Weights of a small image autoencoder: 101725 training examples.
Rows from block 2 of the encoder, named by matrix and row number. Each number is 500 + 40 x the weight over its row's rms, rounded and kept within 0 to 999. All counts start at 0. Numbers have three digits each. After the name is the row's rms in percent of the matrix's.
# fc2: MLP down (encoder.blocks.2.mlp.fc2.weight, 256x1024), inputs 294-440
fc2.58 102:504532487488458514503547517581459527509483520480520482409522546534459441496523510502426539509522501519547515461466486489487557521432505452508512517440471482554511453517455481556502514458512538565508434459493477453491535518554500476498500474523475545563462456509444497501492475601477469535562515508505495469562544484493479506484530592511488508507480447450507521453490515498459525573466512439527493490512557460563495473422516485512432521500514
fc2.59 105:490595486494470539534519503488517496526465530457466465457537507538539485498491519482516504490558447478529499436485504538499448456564521455540446467456553497529556482463508453460569516501508572539493541534553566519425461533519488538494548597475494514465486452499541471505477521505541508445526534491462500504525560563480510510547503463446465514561488474412476524455518505535462539496537449558514537459514470528533498388465517498494523383616541
fc2.60 101:506422508462514469505455478469561535511452492506452455475567447516533465502521449574524513423430532509473513483490481494526505525470472435492478510483419571453469466417477528543473501539484448538459491498493489511484488531455490530474500487513457533439508464560565506465535508443425499491509519469455501477476529440530524515518463510498478517481487481479454535530449439539486406451485484567478483425508491484514574382525484573551500535473499
fc2.61 095:478525513490484490481621501521513517519455522501473474467481519453525498564488417502527478456513511496514550511501468469492473499521475491608586481497535539481559529544534521526502527537530500540486539491497566481556451490521419483502528534560529471502485445492498485518493519496543492466457494469519445523578526467484572444471544459468464513560486565493520565468494493460478492478488526482525498515414538491511480554552562529546561441509545
fc2.62 100:483555520462501426472454464557467532576475443570489453492519474450479434530476423471512499499548500494453446463516438441489457488566549472487500478475544536510516591430516498508502502462487508493472455482492525404504460570439474499411488559515551528438517531504514494492478499464499490485484457568460481434482430460487459494484440446472527506471500480490486508525563476483443513499456494483468506516504518405500506381540514475498451497504501
fc2.63 090:527487459493523609489489550504415531594477501478504479487521485513492522492526590408566546388572521527534494472488488440473503500495497463550529521520510500461544446548402544485517551465464501466467498464463473551490505500476512500533552539503545481501484522471472518489482518503543609523485441483548436496477548457496525490504539547518510469520523608536407443510515394463478495458504515531465604530557503489480531497525480529482439465531516
fc2.64 095:575537529498490471505518503496434504513416452473542537482496515454520526512436503508557430463472489507548500479480481509478474561517501502496567455500489581467515447472503472528519522521468530500539479512491511546554495472521523501474559629452524525462485530464412504509498419528497514499502546482520495492514480584501446454500536569556503491490563454549507571445543498467476564497571498490509477520502464439510545443459427548503549521488462
fc2.65 097:502471487586537539534441437528504491538586556543517538541487534506499499452479508498442444620485531530510463543475496492525423538503493514473572494546482495499533595441480550535457523494498524481497500441485469578467529493548467490454457450514508499540527496558482532497452441605470537467465529538550448470501519504423575504489511479530516445503510480558482572494492553627506518511495544525564505424547555473488478535501551544553561407436555
fc2.66 099:521482437513515431448443468535521453528488510460506534512529556520482399535532528477497424557483490459411490498532470465480522533415490538521501494501465542521499505526535464471440447483429442544508486482475545441600515557466483525501500525464524463471471491469475478503574491544498448427464545463583520400503517454548511502518520516469487567549463488395488528575464485506549538486498443533521458498504545472524565445487537544571512550492541
fc2.67 092:458572627504494512510497526511509552479464501470495525549557489488471536416497546524512485500498479491521501525601504530502478481460516422507425526469544496467527510562491541521478499483512542446485498483488500545505512501552492533507451504515505491549468561563447519522485526479535484534510508414489480514527523523480446526458493460481420515418606451538541421589494486507556568501492510447516502486458486518440509549498529497467518465481503
fc2.68 094:473532517560491422498511462535489515463442504477543557526481559487490612499459575445533560596502522459554463434493503502534505524538465560499459508549464476496490523538501476488488444510449494514438515493487531566546493553555507457515481507522539544511482500502487503478534486559543520504535550486473450505491538455467538436530547595487530467467560465547460498532574478583509515427490545489494519489537508493570478542521534522511513530469459
fc2.69 094:480531519553504578486490443474535516594466474536481492481475516462487583530476424439467465491461506451499503470532602536490483490519515497503508545544480607484469479521444493555432582499531501471457467499545548451456463508426458538453467465526535485519506443496466484530465497478557565407474539511487522494483519467452592516473549458548458519497405550553493489448423451496535547485497520494510551463548533527459505534504569513526539544542449
fc2.70 107:559521415456533444476522498482563490503436429465489510512518547482445517538466577433499447400472462537548495546561484465529428417506498500447450450518491564561474479508517439481580538475460470574492570510527567474460484561443477496551551464511478509480558480495516475528481476486539505449500473540508438522464482522473562480504526448460442451517612521480569481457479463357482469436561534532502528462489469479520538479541534486489507507552473
fc2.71 111:431450524590478379432588478543440547533548504508504495522518439471501515527480431509498449530515460484509546472543536504532623455529459463552492573443622532490514457554503513496485521496503549468509548485465474445529490545493529517510536523433503558506450494535594475450496545522515543492506482532509568525532485471515492481528608516507522508508535464484486527481511495456490499454519551518446504484421542434525511475483444491566463508499510
fc2.72 099:542480480494613521421582459504484515523481439508498512557565469485471509502582476503515511507460471444483529551412515503463467442522512602459507637491511480485474427537492483480553527486497540482535508457480498421469475467511556479554523527524466607449535498510499558486586425499490489482471546528412535426508459475491450439495415439529551503370515510450502539508546491392481541604513465516531457523562554481476509600485494475436474465508483
fc2.73 080:456441513501483510535466484570502494543437533538503515505392469520519627445498492520496508461467414543528537413524515545574525493508500511496503500467448441547425539404540526516442457522484518521558537499508497510510508486456451532473517526470485531517565465519546523524486518500479481619492514498577432440431470471450516510475462534517440498518488408491467574451457497471493484483485452528413427542490525453609446505476550519532554565532532
fc2.74 107:472535508449544457440461450521504548539459509537565469455509455584480437493435499532573519571500506456555552478488462507451571520462467491441442453521459474482417557498528439470525534430488496484489515469493473504442506517573450484465460505460476432455483476550480546539548478504519437562510506485452404540476440455462500455529566522497540464502503454480522541514566529450501482476540479550502494446455513519533507539479491498426616460422468
fc2.75 099:496496564534473456506589441508516540480482505418417516482527466463521498524442519524479497487521474498478535525504492523426563437561476484475470375465483415499533494498450535521443512448520454482507529591541558544460470529533472522488543396431486535450578495493574514398504539485447447533443549484490500438585497494504481550571512538525481499509467460414475459519481444415506514541450450495547488454446544491494455446428508513467522519423415
fc2.76 091:532529490482455508476465450474450450509441512592472548475525471522473548572466520479538518382552513427494549486480568442482505535531519490493513481507439572532524552527509490554474542464500512485479501508533465492525490493533590474589469527485521513511542479476594501481518538485552471534506477431565493490536538520517482472485497457485489522480481483485446500513542444556490455567466582503553493477522504487509589519481507543484534571505524
fc2.77 094:420539399507515527500460500513552423511562510506508534543582536535552553513546476521453529397515545536495495507465534443525545554443490528507508519456515566555477524493474526475496485518510494478520484483547540522428468586539567527508485541476513520391467461555499404505477467457508522506495555452487485492474445481478496500444512506559395524509423483454606540568474532568464485469520520476553481512532547527534490390468495394474524441486542
fc2.78 107:485552496496542512566452544446540452566487474492489586512531553495567534490491473488515479360505502568553520491531531497435593468519494415552524474517484520513515504512463481504532434500502498537478489454494443539461521504496489468497548488514401376423464485518477515527518516515457548473453472521409518500533506522451506486506536493565525456500505449487518518479538501554445549544490473465491458566440561615513512492462489457525508519483512
fc2.79 105:522470514560464509538526461464525483546550477531509467447464457477500505489441492547579490489599515503519496466540518532519559458397542464442507505460466522497575455496450473535496442476483459536483463487451515457474490532489517572500595477475512516507520496478498492532527483458466554484501520496485523422482499504457527466518542468486517483487418508490540477526483508468486472493555534456494552551527507443451419453471567471474419521554537
fc2.80 104:559501436448526463480483581514512467531519513498464521510564482484559537489577559497508424539516485444506542581476514483537498518450468413514536531560494522503475466523533514480498473476500484486506573518540541469511529499492553499560450481456508447470579537461493452533525491487497502520479469527506446514451379467495527491462555531462519515462540535537556512483517468334515482500494510563493481545510529484507480561471573547455493516516538
fc2.81 111:486499455481490453514497483547512480467477498557481521520536458515519465528500479478488554506499459524405550374503395536540391551574491528484452470431570502489440537520518549519451500459484534527506496488457466467441550493485423490532515501489543548481509491486454498430468505533513495534484449549467476542523483501531541474488493473473523417439617471491536466454480511527541455505492455483443476497456457496545461651397486492465408476510449
fc2.82 085:466490461480496448526469525519519471524466525551476478533476488513503477553445492532521466464462533462524535546458478550528492560497460471557465537463532471514452456446511549436486510494484491553479505507501499495521493488465512527525516533507516528502446499530500464490516571596461536503492548465489523502515469508549532545498479476436499559512587467442485497519535574575495492557481481487456439459517487469511496464470573484542466495483500
fc2.83 085:514497485511508464505441512488533462503497503482430494559474459445557535471471418544414417555506531524555497472434490566465527439462563437484592498428502515398517481456421515520475583556536545440532521496498491528472483570572505491510449437480467534539560490478479506556402547469447476484494494602463370530506517495443490537511480535543468553528484441534477465461491480541495476561534516486506462450469472502520530485496482448437546482514482
fc2.84 104:512488516491452530494513454492504575458529484496496476532493492519480518521548554469485530423532505529531540577472449543473553459531515409535510496486427493464560463471536444491509508509518490459501393514522488501468500460488477540488515475543515413531505463531541506510495486513520406473494545479443438445447552453580566495448471532529481477531478538523460530521497515567537524496491509426524544498418478518516523572480541461507526472425467
fc2.85 101:516507541533448535500465514492526569545465504505479506538517472450476501493476488495538511452474462450533464498471517421464491477492473454460468529541499560450520529497504462491436529505485503487408473491482511428576537523465521514529509516445524563581439459488525482482501560466483478458474475576476445523467593547445498470496453515487515582518438553583512496468526513518450514469547588486451539462512500508526435558587527493475479501445472
fc2.86 099:506462520488529441536542520477549549447463486524492503564470510506531497417565537565455518544480542540548540463503509510470466473495575571547506484504486455524464520556542530576550508496545483539517443491544517538562516551563443463535596481487533506453523500504490523485503574538523530527503493539484519432493487507542437506500452473538495544459584470517450487529479569535493570514553539545553525451491545524480516578447555558541547481516543
fc2.87 109:494509472527556514464527495610501528524483500547463485520502490541548491517509470506507484405518530459451529384476447512485522503520510510503471466496563479475477510529421446427451537533500478497468622519571536484482495577516536543528515587568578544512572441517530498488487472491506509510498469501475526479487421487474453543527538468550528465512556498437517514467548453512492514503533525522492463546482460422529518568426502518482488398472397
fc2.88 112:510511498485495467552492490474486520432507529535539520456576540518475504468475524535459500481494498505518502478462500476470573475501518468480535472463510464525527489522499627508521442470487417458452487492505524621504443523471440522520509498490465430527508530480541486488509487552488557494487391476470459563447584577543453561455479479480513541427509480479446452455466534409499389469439503536476519463490464496544482497473482580503519494517516
fc2.89 112:470500506465461484465477477493506493410486524485486492557560466483527493459528529589512560428478527535539505505489460438568528459514536462454505440531464454575529576467564534519525496557530451508482550462487471492522490460512520509509455521475500492499438475492489524563489540447504518498547462445563419515495541550574547523500540554500463479496438524565539435535486484552555400430482449520501470516542516520550485561495499541532451509507561
fc2.90 098:535545421485550535458517427541467457511522523465490517519513494553456453480502504473496488559474460494492506540491501469523483543476466560490510490478518552527444469484535493502436485475488541531490388548428480489342458507509443472472502560515522523521559517483397504467494495482506527472453503497515499460417546502501475516473564523445465492473533480517422465501490522495501523551512474536517502532451479519465486534504542441519547519481552
fc2.91 103:534566492537525463493592468487537592423442476466540489450509515505440439491458524535475504431478522515480524457585547467514493479543499487470529426485488487469532516475486479542500560458537471549567458550469512478493481531470487460411478493464460493564532529505578536482521461527560420495515474443531497419531535549551481523519427482425584455497396482479506459485477484490497511454540456447494510503487478545531470412445463503453485503488469
fc2.92 088:435503478452546522465514479536493515511534435460458517460467529504569491516509386474523444453586567626526530455471531470438502423435538469509480486516438522540520447482489470508487414506476501517475559501516543464577477578489479466503570517538497478455550431447574572544451478493509479481533460427545530475506518503536408496456465553433483490533438478402502497541468572433486479501507565475511588461513506505545509514511516556517508592473525
fc2.93 089:546428542493517473603436404498473520553484518488481489538489533585555481519526492507488509491525568454479512478490501541529403420540475486546532545538477473505525560535534481538458498437473402490470488466505596463467502459468515573505477539532566443470494460399455458445512399536511518499521502550534471520507414476468495484490475522519441457550537501464517501511476478493481529443581487497469480504470437486504592458501498524481572499481486
fc2.94 104:438552476526440441465476536483538469479496471507479564543468422479479514579445426564521520408531509536471478437490561473516589486559425459519479524483508483465508499493431535408537510517459526511588491529447533421476524487487481510483562527486465451588515516435442516469521496449521538541515500521547571570498475515473510427531459488497477463514569467411511493522455469471541516430516549442428533484488440495480489434510446488472478528517472
fc2.95 111:452526486478508475501444527441544395401504520538490608580478461531507483463450487451502477448527500530517526579445484517479627449487461483538510493524519397465544605493528564464526493502506462489551426469457479546516489466473443533481484586516523546520454468505574482540498494518483511468469451522477576473537514524484489442452481527491508497471505570528508529534513473529463473519423480483476489562480489551488521511519499523447488518548456
fc2.96 097:569567458565445508486455485492456474449485471541479502438487442491472516502517590518560471527419475467391505451482461487483481501518492472467578547509532430554580490494566510473495519466533496535512415516576416496507449538484509417502487541447438421444482492531528529538489535469482513445537455518443488440613440562499496494515501546523557589511440456468463455502486461447470496493477493497475562519468504520486500478494478514446508449497514
fc2.97 094:514533515453478511516544582443534442497482518487539451471507555506509443499515486468480478600513448445515460443574477523484466563527529496471453494492459486514563466493461416508454507524494478506474458474543475432432484455520512529539469478511522519438595502461455514511467492453524468534460533506521536379509500456449526496503490493513521518516463456394519553486522471476517476434506458564483510505500471463514467444472471527471536458513528
fc2.98 097:503535481478495509458478500448462534512418495476472351508473527543540464599487445457513493469533541539511519535510439507527484521471472397492520491438440436470604516536484517502499524564495479475539493471484478488467515492507556426463538494506495398525481544498507542473488476570510490474543499470496508461500480457489582473462522548514440517520498528452503545511553476491462448481477519451409487483452604447496549517567478494475528463525501
fc2.99 090:547499514463554481507505520480516500548540475476499485500514475489540562419466448546492483557498490485506535499533565491479459485506496510515484533498464546489538444478424453541392456484445542536417468473495530554474434475497469494538502492490521533505504447565496495523510513507558520507536486461546535596468601482464489502386548508491530477474515570511464543484450466542478462567489446581488500537490529520518462611465489481506456492483493
fc2.100 100:459394439467551536449453524504492417439539519498505479559488467457418549481452495440491515593440472494503475477501427514553573512476521464529475531488518501468424480502469504488504477477499531510447512451489469570434502481450465443492443457474405537476568476498458487572454454503435447491458494461451455486457483463540536537534571520532531548360459494491515479459490452473538505486523537498500565519502484553470496508534447504471494541511542
fc2.101 104:451503505427500538462434477432488445436542527459540558514534466476406516480565508539514473457451475554615460459492476557478463527521497501502578519482570485474578536510457466429529565488476561391501512462546483510433491512470503453514522546568512467512496485502527435480463460479494544514509507573521489551532595532497503440431446438571522505472500520496565551469547500495465481531538479445508461541573460498550503464477513468422499531463510
fc2.102 121:479532478435514476484516490555400568451491487384510566479525450519455432520402500460537527407515511491463502434494470479530472449509503535578417545533483466550514436447541508510544526540487476484539452574425467539504509383553546449515497515483526579503501531501438460517462495504519490515503519441521502437508502431460530498519456490503502534540516508423436526526533492455471497509607462452421481496534465568531478439479429538506476527452486
fc2.103 087:468567465481510557481458510463516564418468497510477512558412480503474535474525538435477445465548446521552477511539525519516541486549530575493501504636532493494507482473509551566437469531585486552559543490496511524400477502551511480521482485524469484455488529506558582562534504425503528491520557558434473486436474551467452499557512453490454487542495482550540543528505472504463454492587436537475485524539549542446556500508556529500545565528544
fc2.104 114:577473555532498502558549509461467550562486462548516523432491576538564477561493485505539517547541562478505552557589587477474461525483461548441512514465528506485477466540551527532455528491499542523481493567518547460487529465500451508456447447537520519503516476436493522530447504502524529518511508529506549476464557474472563500528466520456493445529493465431466459448491472501561566510520521524469449461463424473488537379579515461540549470430469
fc2.105 103:470505490452522516391454535485502518448562544516465484496475483499508587453506546504473478398490474453516482512522458515513550514530547506530495610542527490434490467525444551517525472525506545417476549501398487517518523463531521532492475497512434519574466509510541486477463456546561477520479441468499489518473584464517440517582522431520443467526507540500464480492503510481457450572520469502556485490520505556405464543533490448503533566458496
fc2.106 104:475544497499526449539559507544489549514476464469514506502491622489524503548517557526540469528448476491490567501563455495463474523481527444516467464508462527524482425434506467510525507510468520543512476483510535438543482499486505483570525540471551460495508563480542516553461467435539516462508573524458490519537432493467510484513496496432506523573554479426430541486602507422518569438456548522437498487476474468473494431530516503515548459484500
fc2.107 114:421474505522458457474411528503488480514493540499551484492522512595527448494568555443578508576515537451515466487498506491470459556506499484495569431500498412479518572542526552561490496454506547520465548494536535535605491466567484462550512487487478509533465504483506485492549502516488469479521525480531483530466502476539567465475507588528477504410593500439495520523536504595459484521544482561534543456499495509513460561438524513551465479522528
fc2.108 091:458508552453510505453522444500436505597409435412489439506462537499473453516538485535509555514556577588537550550494505485458551554491469486524495559473581580492560535460513526535509549483478538564479498499519525537514430512512461445514487491504536503496427481487535432484494488559489480509490551499543552510579553520449504591594528584542489430540539501541527552513551483527455560494497477447568456562391520465493505537532503516441557564502502
fc2.109 097:409494496506504533472435405471493467536487492505549511481587513493443478440499610486526493441457531461487423511529499552559481537541533500514531548567508491533371475509577508464436415542482513434451508436483446415546427494549470512505439491535517514471418526489509575476530439531519501486510514480520528424546506481511481488483484551499483479493448498471565566521490518589467518489480555532524509527568517488453511476503548468549560466503521
fc2.110 092:416491448554472526453528460500503566492536534480500521542499478538474436454496485542489488610477444460500544460555515579452437479483507587528566492505499481507523543541544481455480449551553459542424450505451467509535426481493430521536455470526488524496512488545465483490502467547548502513470492514419464461515502431519495434505516435502451470483501516528511498590510517535536516471479537473509461484559510539461495405476449478473512512511533
fc2.111 106:552464500549491417476515521524417590553456501474464510471426529549494520553491542478512516469545479520515488476515536513524502513486507551518515472534526498509508487544509523538516486500476483484490444523544492552513477496477507493516557519469534483563558503431492509486500449470552566514460496460492501513501583477487545565535530528528482436504499522567429463567471471442505489498538516529526567475516521448477456525514514517485444461522534
fc2.112 091:445503529477470544442451493428472453494500497560481511506499401535492467461554517480515541544550561501468555557493508484454506464504525501463463464531474526539449581505458517548503514537531498461534465464559469400422495510467468412541536480502519568500525521445497480482525425553532475509513516504485527499480508489537491453437487532510559535452485453515540535511510536416531507536474503497650412493435539495408480512453465475448470435536511
fc2.113 093:430492487429416532380488513462525524523468546509542458537474501511482469431511545517426562513476456550479497457518572471483520437471517514566448481509469450509451524532499459516465444500546481551480519576495480495451521526519548470469493507531536466519504487539527565544487518483525543497539460438525548520468497516488539443511544607543513516409475474520562441502490507540517494486451553533549512464527505514518483449478505492529476537523530
fc2.114 100:508509511513553430503532441470483486519419485538551541461559473555458505541455524447470484484484520468462563514494538460543453563504513489539488460470457512509524473405498526495545593386507458392493482484468495504520520528441487493461517536474555439497487498497550463506510476558516501534486487514502482509527522538520503511472501484508476529509535526533512450459533530491528436512537489540467443484481470492557585511445402551533525470486492
fc2.115 103:494462415493541469461472475539560555466487498439523508549566477489558515505596557438524541481498501455474446538488558517508430441435544528458438428487456501512507513488469492497545479470509477485466525549519521437494499504549543503525445491494488541473554509532464527495470434497487453478567524416511521448489491474539566574498517520518470484530462554427509520517576522428510573415507443446540570557482504584551454481451487498544617588426525
fc2.116 102:480526372451506469536490438524488558448527523484506500505525503450543453534427410489516472472483572492497483508491551534507519495437511588461548491563469556501529441517533435426463480519454520484518443549500495382469574518516512507473502480552518570441508474483495514509491518513554529527461574552482537508515528456493493495497498436533475481510450507420426472455467494512494508471536411468551461517501453500482502432523507476476532451534582
fc2.117 093:453495513558606524503470533514476488497464522559455565567512498521443482537417492426465548525520420485473522479472508495508429478486504551494511426471533461482522501503495540498482497475501454506554564475516504512478480521500556425521411528556440536551571527487484527534427539438584438537530529567506516505511489495549482568523459502518512538531475478525541528513494519387537476465493432478549469553520444526424521507506486545508435465466486
fc2.118 087:524591491496557412500500484496511510516543459523490499506476472478460430556531525492454541486502513537428524439493512520377412529437482486559605500507514520532486540423483447478477519530512486505523571470519472528531516538432474509562526508492457528476488554482481425488578480489446503439580458543494521432435483475540463501445462554447425534517469462447524521507472475459491469524503445456469441434520484517510518493485434454457485517479517
fc2.119 089:478476449529465577562508520472545552439546446563486423469498546416513531451470495507438460510531468476515482488510491440500493510537438450542506513475533410512461548515443623523476510476515506476478486500495482461479466474488494514442516526543502474539477432477467523524494475434483502529508497488509512568547485525557477530486477518521499503456463561518521494504430497579535453530512452479577533507444426482478488515571539506500513489570475
fc2.120 105:560463488495520491481488476474574505437530536460517500544496415512542501506550458514452512424494482486400501480464507525521499538552509522562509466500456440495459502531494502404515448571491562489522495462466462484582495531487509542453464525524503513501516419479497394527532405442493421510461472460465511562508401446529508429550497496526407530512481553472460518533508486487562505463431447516499467522504506525493494560526548493465494506466502
fc2.121 104:565501517542449513486490428542472557463512495543465496530446510505470466547497493521479487509467493450485448474490485507519536542547459510526405462450488552512484490547504474527506524449550456434515480471447429461437445421476439475484446484452521466516528498497538541551492458435451557497566450566495439419530503493498531499498464539419582506396548535522500475502470535456484476540534464522529551555552556431484532630468522553428538436495437
fc2.122 106:481515541568460523497446515472461483558500491461536461551518452493469538539485518467551559631459508532533501538503460524531482486505485470527521432484485489480547529478483506477500462470521515507522499524530479381480465500550490489495452546578492504528495436538472479484465545479464522468548438520486499481451492518445469386519439556528475477426633484546508511566452523571500542521426537461456442512538473481477550617467556494490483535598555
fc2.123 100:444537432519423453510436539475494531465480508523550544506593464489548515454454562488501499482512464526575545595570482509557512537509447541458494545511498442483541472432517483502457535469490506485510466510517452545408450506511547479484567507531519480529462530506469543483469574475502540466478513425528501601460414530575537468464537460502525503462508440471456477490489488569510535509471554463521508462531500493506490614527528509494484516572485
fc2.124 105:465543447542539506541506539486515532493508500530486471513486498479510491514498455511471540519504515446477610519512416479477495479487545522468464466457380498498570493534470524499493521488521498553502431465443500542402516509468533497484547576465506471503483450514455521513466486474440518494467585496475518467495494529487529558512544480469514513499485514539477486487452500457479465493489526490517455547514527539453480501472497524506521506489523
fc2.125 112:486500508490491502508511477502511509411510575509482476480476495509540460533481477451480481505491463548497461455495513475515483566431452547432477435470566510554472500427469537566578455471487552434537500533460518424508457567464526492449492578438458477512501520472497558396470532513476520496533431544486489452524477441499441507447492485503561524411483458447512497513535460492525513532494478559535476502474492422563538500492500540513424468532419
fc2.126 109:453532525526475580499462583491496482473510479459477509468491494512462535463502536489456492430520471452534521529497463472502508443466506403492558508515500490460444517551457490534496498510517506415456449443490476586557510452528545554564470525496504432486522509486521492524485492486512510499457420518496498496453531458500515440538465547489502502466619515610523485467560516364525451548409485559522457519519483463482501585511552459521556480491514
fc2.127 104:542586474511569465500492476484461503477472504533493449500563541463473449475509543510458462449511529465451477543476568471481533546507491488517505464464536412495490433494485432470525507528507499437528552463542524567536559484453528535452508542512473487514523450547560478475441535485556447508468538501530513473467523496505436525461488467516551526602441463511502508524471466449514492460503448441480519604533489571505495509549475478534449507528479
fc2.128 113:528531452460535505468469498539485535587505507497466440482543560515513459450457535493560475503506505533434553546555548501504519563451512498530464524462498512505408428433548561517487478470473501476498487477460547448480466550496534458447504441485435514493463531482474487484486506517525567527515474529427589515523480483532481535544496525487462451518467494480518452481493485442476501502501551517466525493411531532466487446519566540513498536485537
fc2.129 099:532438526528539476517463535488588466524553492595518497516474469516484409531551459443492448484515576463491499455585546515503467510469549510553469511475505470501484521483474548549459449533504524448500476554552539454516529518499545509507560467461493498492441597478497543504449559492477509545586495495496495515522477533545426549482489580511506508552565547547446488584474456479471549509521484512516480489467563516518539557445486499501520549519520
fc2.130 102:540461437549592458508512507453491454526488488506488537466519465470460569472489439516532477471465528489470477555588421489416482493415492508458465499449513516508494555619526479439569486521444493488481550467459482544569480477498470567468480516498467513487466474506492551510473521440489544507506500503445482466456442486503533498501507509584534488531572506501519487474488480569538555510517492512548514509516515541469535545512514420503462474444485
fc2.131 105:568466561484513502442561464505517559465409508511559506458520483461445469542438476471506523524498494520535483487513497440519518435528487504461522510506601511486466536536546519512507533536486520482559491527481548516527573424461496481476498474437478512560488553458441498501513494492511552544538504432484477523415471469461443474535495487481517480459580495573520401435550529573534512469534517524471519475486498494504451517519481530510542475486516
fc2.132 086:511495526500455507500526538510526490599439498531532527563511502486540579494505485542518443523524517501489476483489520555509581457464513498466551462560497505550441466527513535506479504429486426516546508542447474480523511466534531497551428485540544473549507527548500557547458492447523478514491400516478408520509487449511552552483430530446527518521456513481440507500537506438483482508506494463556491461440525415532538554495509456500449468519513
fc2.133 106:505535472458551479494521496468527485460498472472561508505475509464515502447489500500458499522490428478470531546494410517509557486445591463493449474558472517427516537569524519487508524574505455520537504473436421524521529503422551524519511492573494553520541533502507510543528499500517569505487468504409472576512582469545499529523550503535487479464481476542458484536478519571532419543481547475479534437449525584486468564513514558597508530575502
fc2.134 102:530572519509505593564456516536496575481488543514485547459509512539479485529458492519438489477487458559573549485506586544507536469574538539429531529485474491436457431528485570515559579472531474449496621507553476523535493447536483472432563490554539541567493487541541528447508478522594486568476529518546473511545515494489524524519532550527568441547520506545458482522496536627484504540498484505532502446493429484479495558475545478559625597428487
fc2.135 121:520569624534562537514485502511476535555488469484545464523428467406551462497495433477590476521459535492531534595506496425493486534441534498517466539476565461459536426470500510437566524485468560457491494534508454499509529484482471512498484545486463507486509506515524469471515566481533475552453439531586489537448479551600477462519561439481474468462582558497471488461514511511494539489489504486496496496560455528529500580516529514485518478525486
fc2.136 096:586559519508457464483560506497465561505534518473513519512459470465476526507480553537541524402524436455466537552456455526477434499461509546550563455473540522531509477601500520524520512464497565415430574532549506421550496553493439514496531499490484457476552484590517525452500527496534492471528530487508506515490509508518520490499537487547497486442501497476449488548487478493471538446554499467461501495526516415442496525508577454420498442533499
fc2.137 094:517449511501547448481463468621470520512498535489506496489567578506468488540526499501526520527474508480467481454470490498518430461493499520531528495536522541461533459519537581528579461496506546512530465509498525516464507499455505461534503482499518496455505444559529458571530481513512434506491481492533531572485473536528499533507499479576516493550455503517467465571477511440513449554480475482516482484437473519568504571502498473567525476425471
fc2.138 089:492459466414502464481524537471520469493473459549526536524509440510429466545532514470475560535513519490481512412501523508556501539475610591505522462500581442522548471555440466500527540469504418482507464438495579462498504529541485503537539471448480530547497562502513469522428465543560490491524493494528516462500516458476461512470498464477513547512512467495508508563492455517440535522525489463550471450423418543510490551469478473569543478500493
fc2.139 095:494439452506541472458429459481454469518545482451447492481533518490511456521450455460551449520510420452506443493525544471516448479422498517438461493525485453493478488458425484390486429484475472432454489501497546458511415544492452483440463527533504499455534446533420458487551487492499506534515463480482531520487491472561477475441549528466487484447448506470515537494510515429497574469538501452470491521542501423493416534471523480467476441497486
fc2.140 100:483530501418503502486494415456505499502477421491432462424514514504482463539479384492526493428503460485524465545529554443492482524499511485504479507507480430468548544530429446427407556440463453524532491475500526515446523497486507502528531478571528499455418514494550471508509530466523477503489468533491509527484567537509476509507495466532445420505487497503476521482502485538529515530538467449481481515472479538443511454512448503480486531554526
fc2.141 101:514495543468545459602420502457579538485525440491472549464481495571510482446513477527548471476448504479598479474463492483587592484545499444416552490475405495512472510555463448463416478482464434512527507521470550517510434470442476499478436467516549501460532440494414509525448523473496491512524496458501457503460576501421537439465507517550556472446523479582492538553514521488488470462565495548509501488525533463539493503470480510468525504474470
fc2.142 105:572507508536553516449498459466497549487427508563549471510515489454517485540490557526478462439582513532462452545482481545482471465554512501480446496495539485471465491514550507586489483448476506436433439546483590529532505457481511492489527503528518513511488461456484473504509532554553527446571560525485488466571485452461404595501554537451526444563486507548504544478456478499494495526508477537405535473537514522482560358494520476543495518520490
fc2.143 100:489536471520558457522597565541518525503473486527510517545541523530563465506415455492509488377470517518511452597507547560497476443539409495535452491582430455478425492526514440509481521447503451439517456495524460385477531523481547460508528467499507557474467467487506540472541540446452476525472536569567516490492429546454533476528487498461479445538573507445498480484532479483449561476533548443561502470475498557518507450538431523492492546533468
fc2.144 105:490585482502535473546521497488508469492558496548540534495469472532470548491486494529548418563484571387551485487529484536469516490523483561470472566528509534528440485571483476482466553519551465491464502508460416459494506520506529506458510486488497523431535619563481528543544542555442546518485443503458476536507443485513484513490545548530464494500533459520523530466529550461491503579476417470465505421564625485485644466506484524511562513508524
fc2.145 102:431527495544518553564536549547504557486528502466507511392437489482522451578549532573502533495529514505458463503492527474536482458463505479491476587501545430517513506569536464560450497525488535519485521513467515576529515531505561497544484528483479490540491526394469504520482470560510482461537508553495536509492509479476546505444527507521486484494514510557524481480455503477542474487488440493503471545499468606534465615499509439490465540433481
fc2.146 097:507487491564464550484473477433469451508467572403485525509531478454424465549493500489574514466548399609486536557465465444480484490455489509479493536536571426454501523512481481458522458525546539424477469459510462486618552511510529412484507477434513524458468466486490493498487496519407493521455514467445476590462524505462498612446549535552483482470444467496541482467495516508540537528522452447503518509513512455415497459513472478551482485441537
fc2.147 093:428501464468495514503456517474460552468539459493576540502464490529487478515511523449498521418473538517431437557459547521467450426454540535597528454566533494552542472484471485513497550550460509432520559487568514539507589481430540598567447557507498485423534498449483539537465537549492496438537445489492576505497545503544519537491459467484534438580518469509480472519516502494584465482491456468480536452527476508484502450559520488425529482499492
fc2.148 105:507478475541524468503565498472457532432509485522502536520478492472521436591487423447524462523492566502483498508519528510532453520433499550477453481525500519489548477516478506494477437514436514571515427541550477466487589463518508439473533583515498485472500531527440524511499508509557503520499514471518560395463426473563452532531496465435491482522534509436485521464466533471526506501495545463514504546477508528427471426480496443491518420400515
fc2.149 084:498477490501493473527519457507528494545449453476546464516421437504499399473461486489486442495542527475453494487537503438568486488443522547503520458524537493610491494547499552520531560454476480480544458552471589562536588507546508501422492512468521540504487497455509541447437453468465490489523434474481458494439502612450494550551475464481504500556528367468485581513524564554516441549555545514511508453479495463602560493455464506535555487455584
fc2.150 105:468404511486531496506429531528439467464528530501484489492454433425511467467473511413489481581484432395523462447477426457486621430475490524489473480481447425516455465467509533487493482463522438561461508496461428506569439433518519503473520513482455535565498460489515491480510539452485435493497480517445500567474497548522439507475505501517519556464425567528462524521396471532556425489573503524524542529540538565533505483550524490409457481511492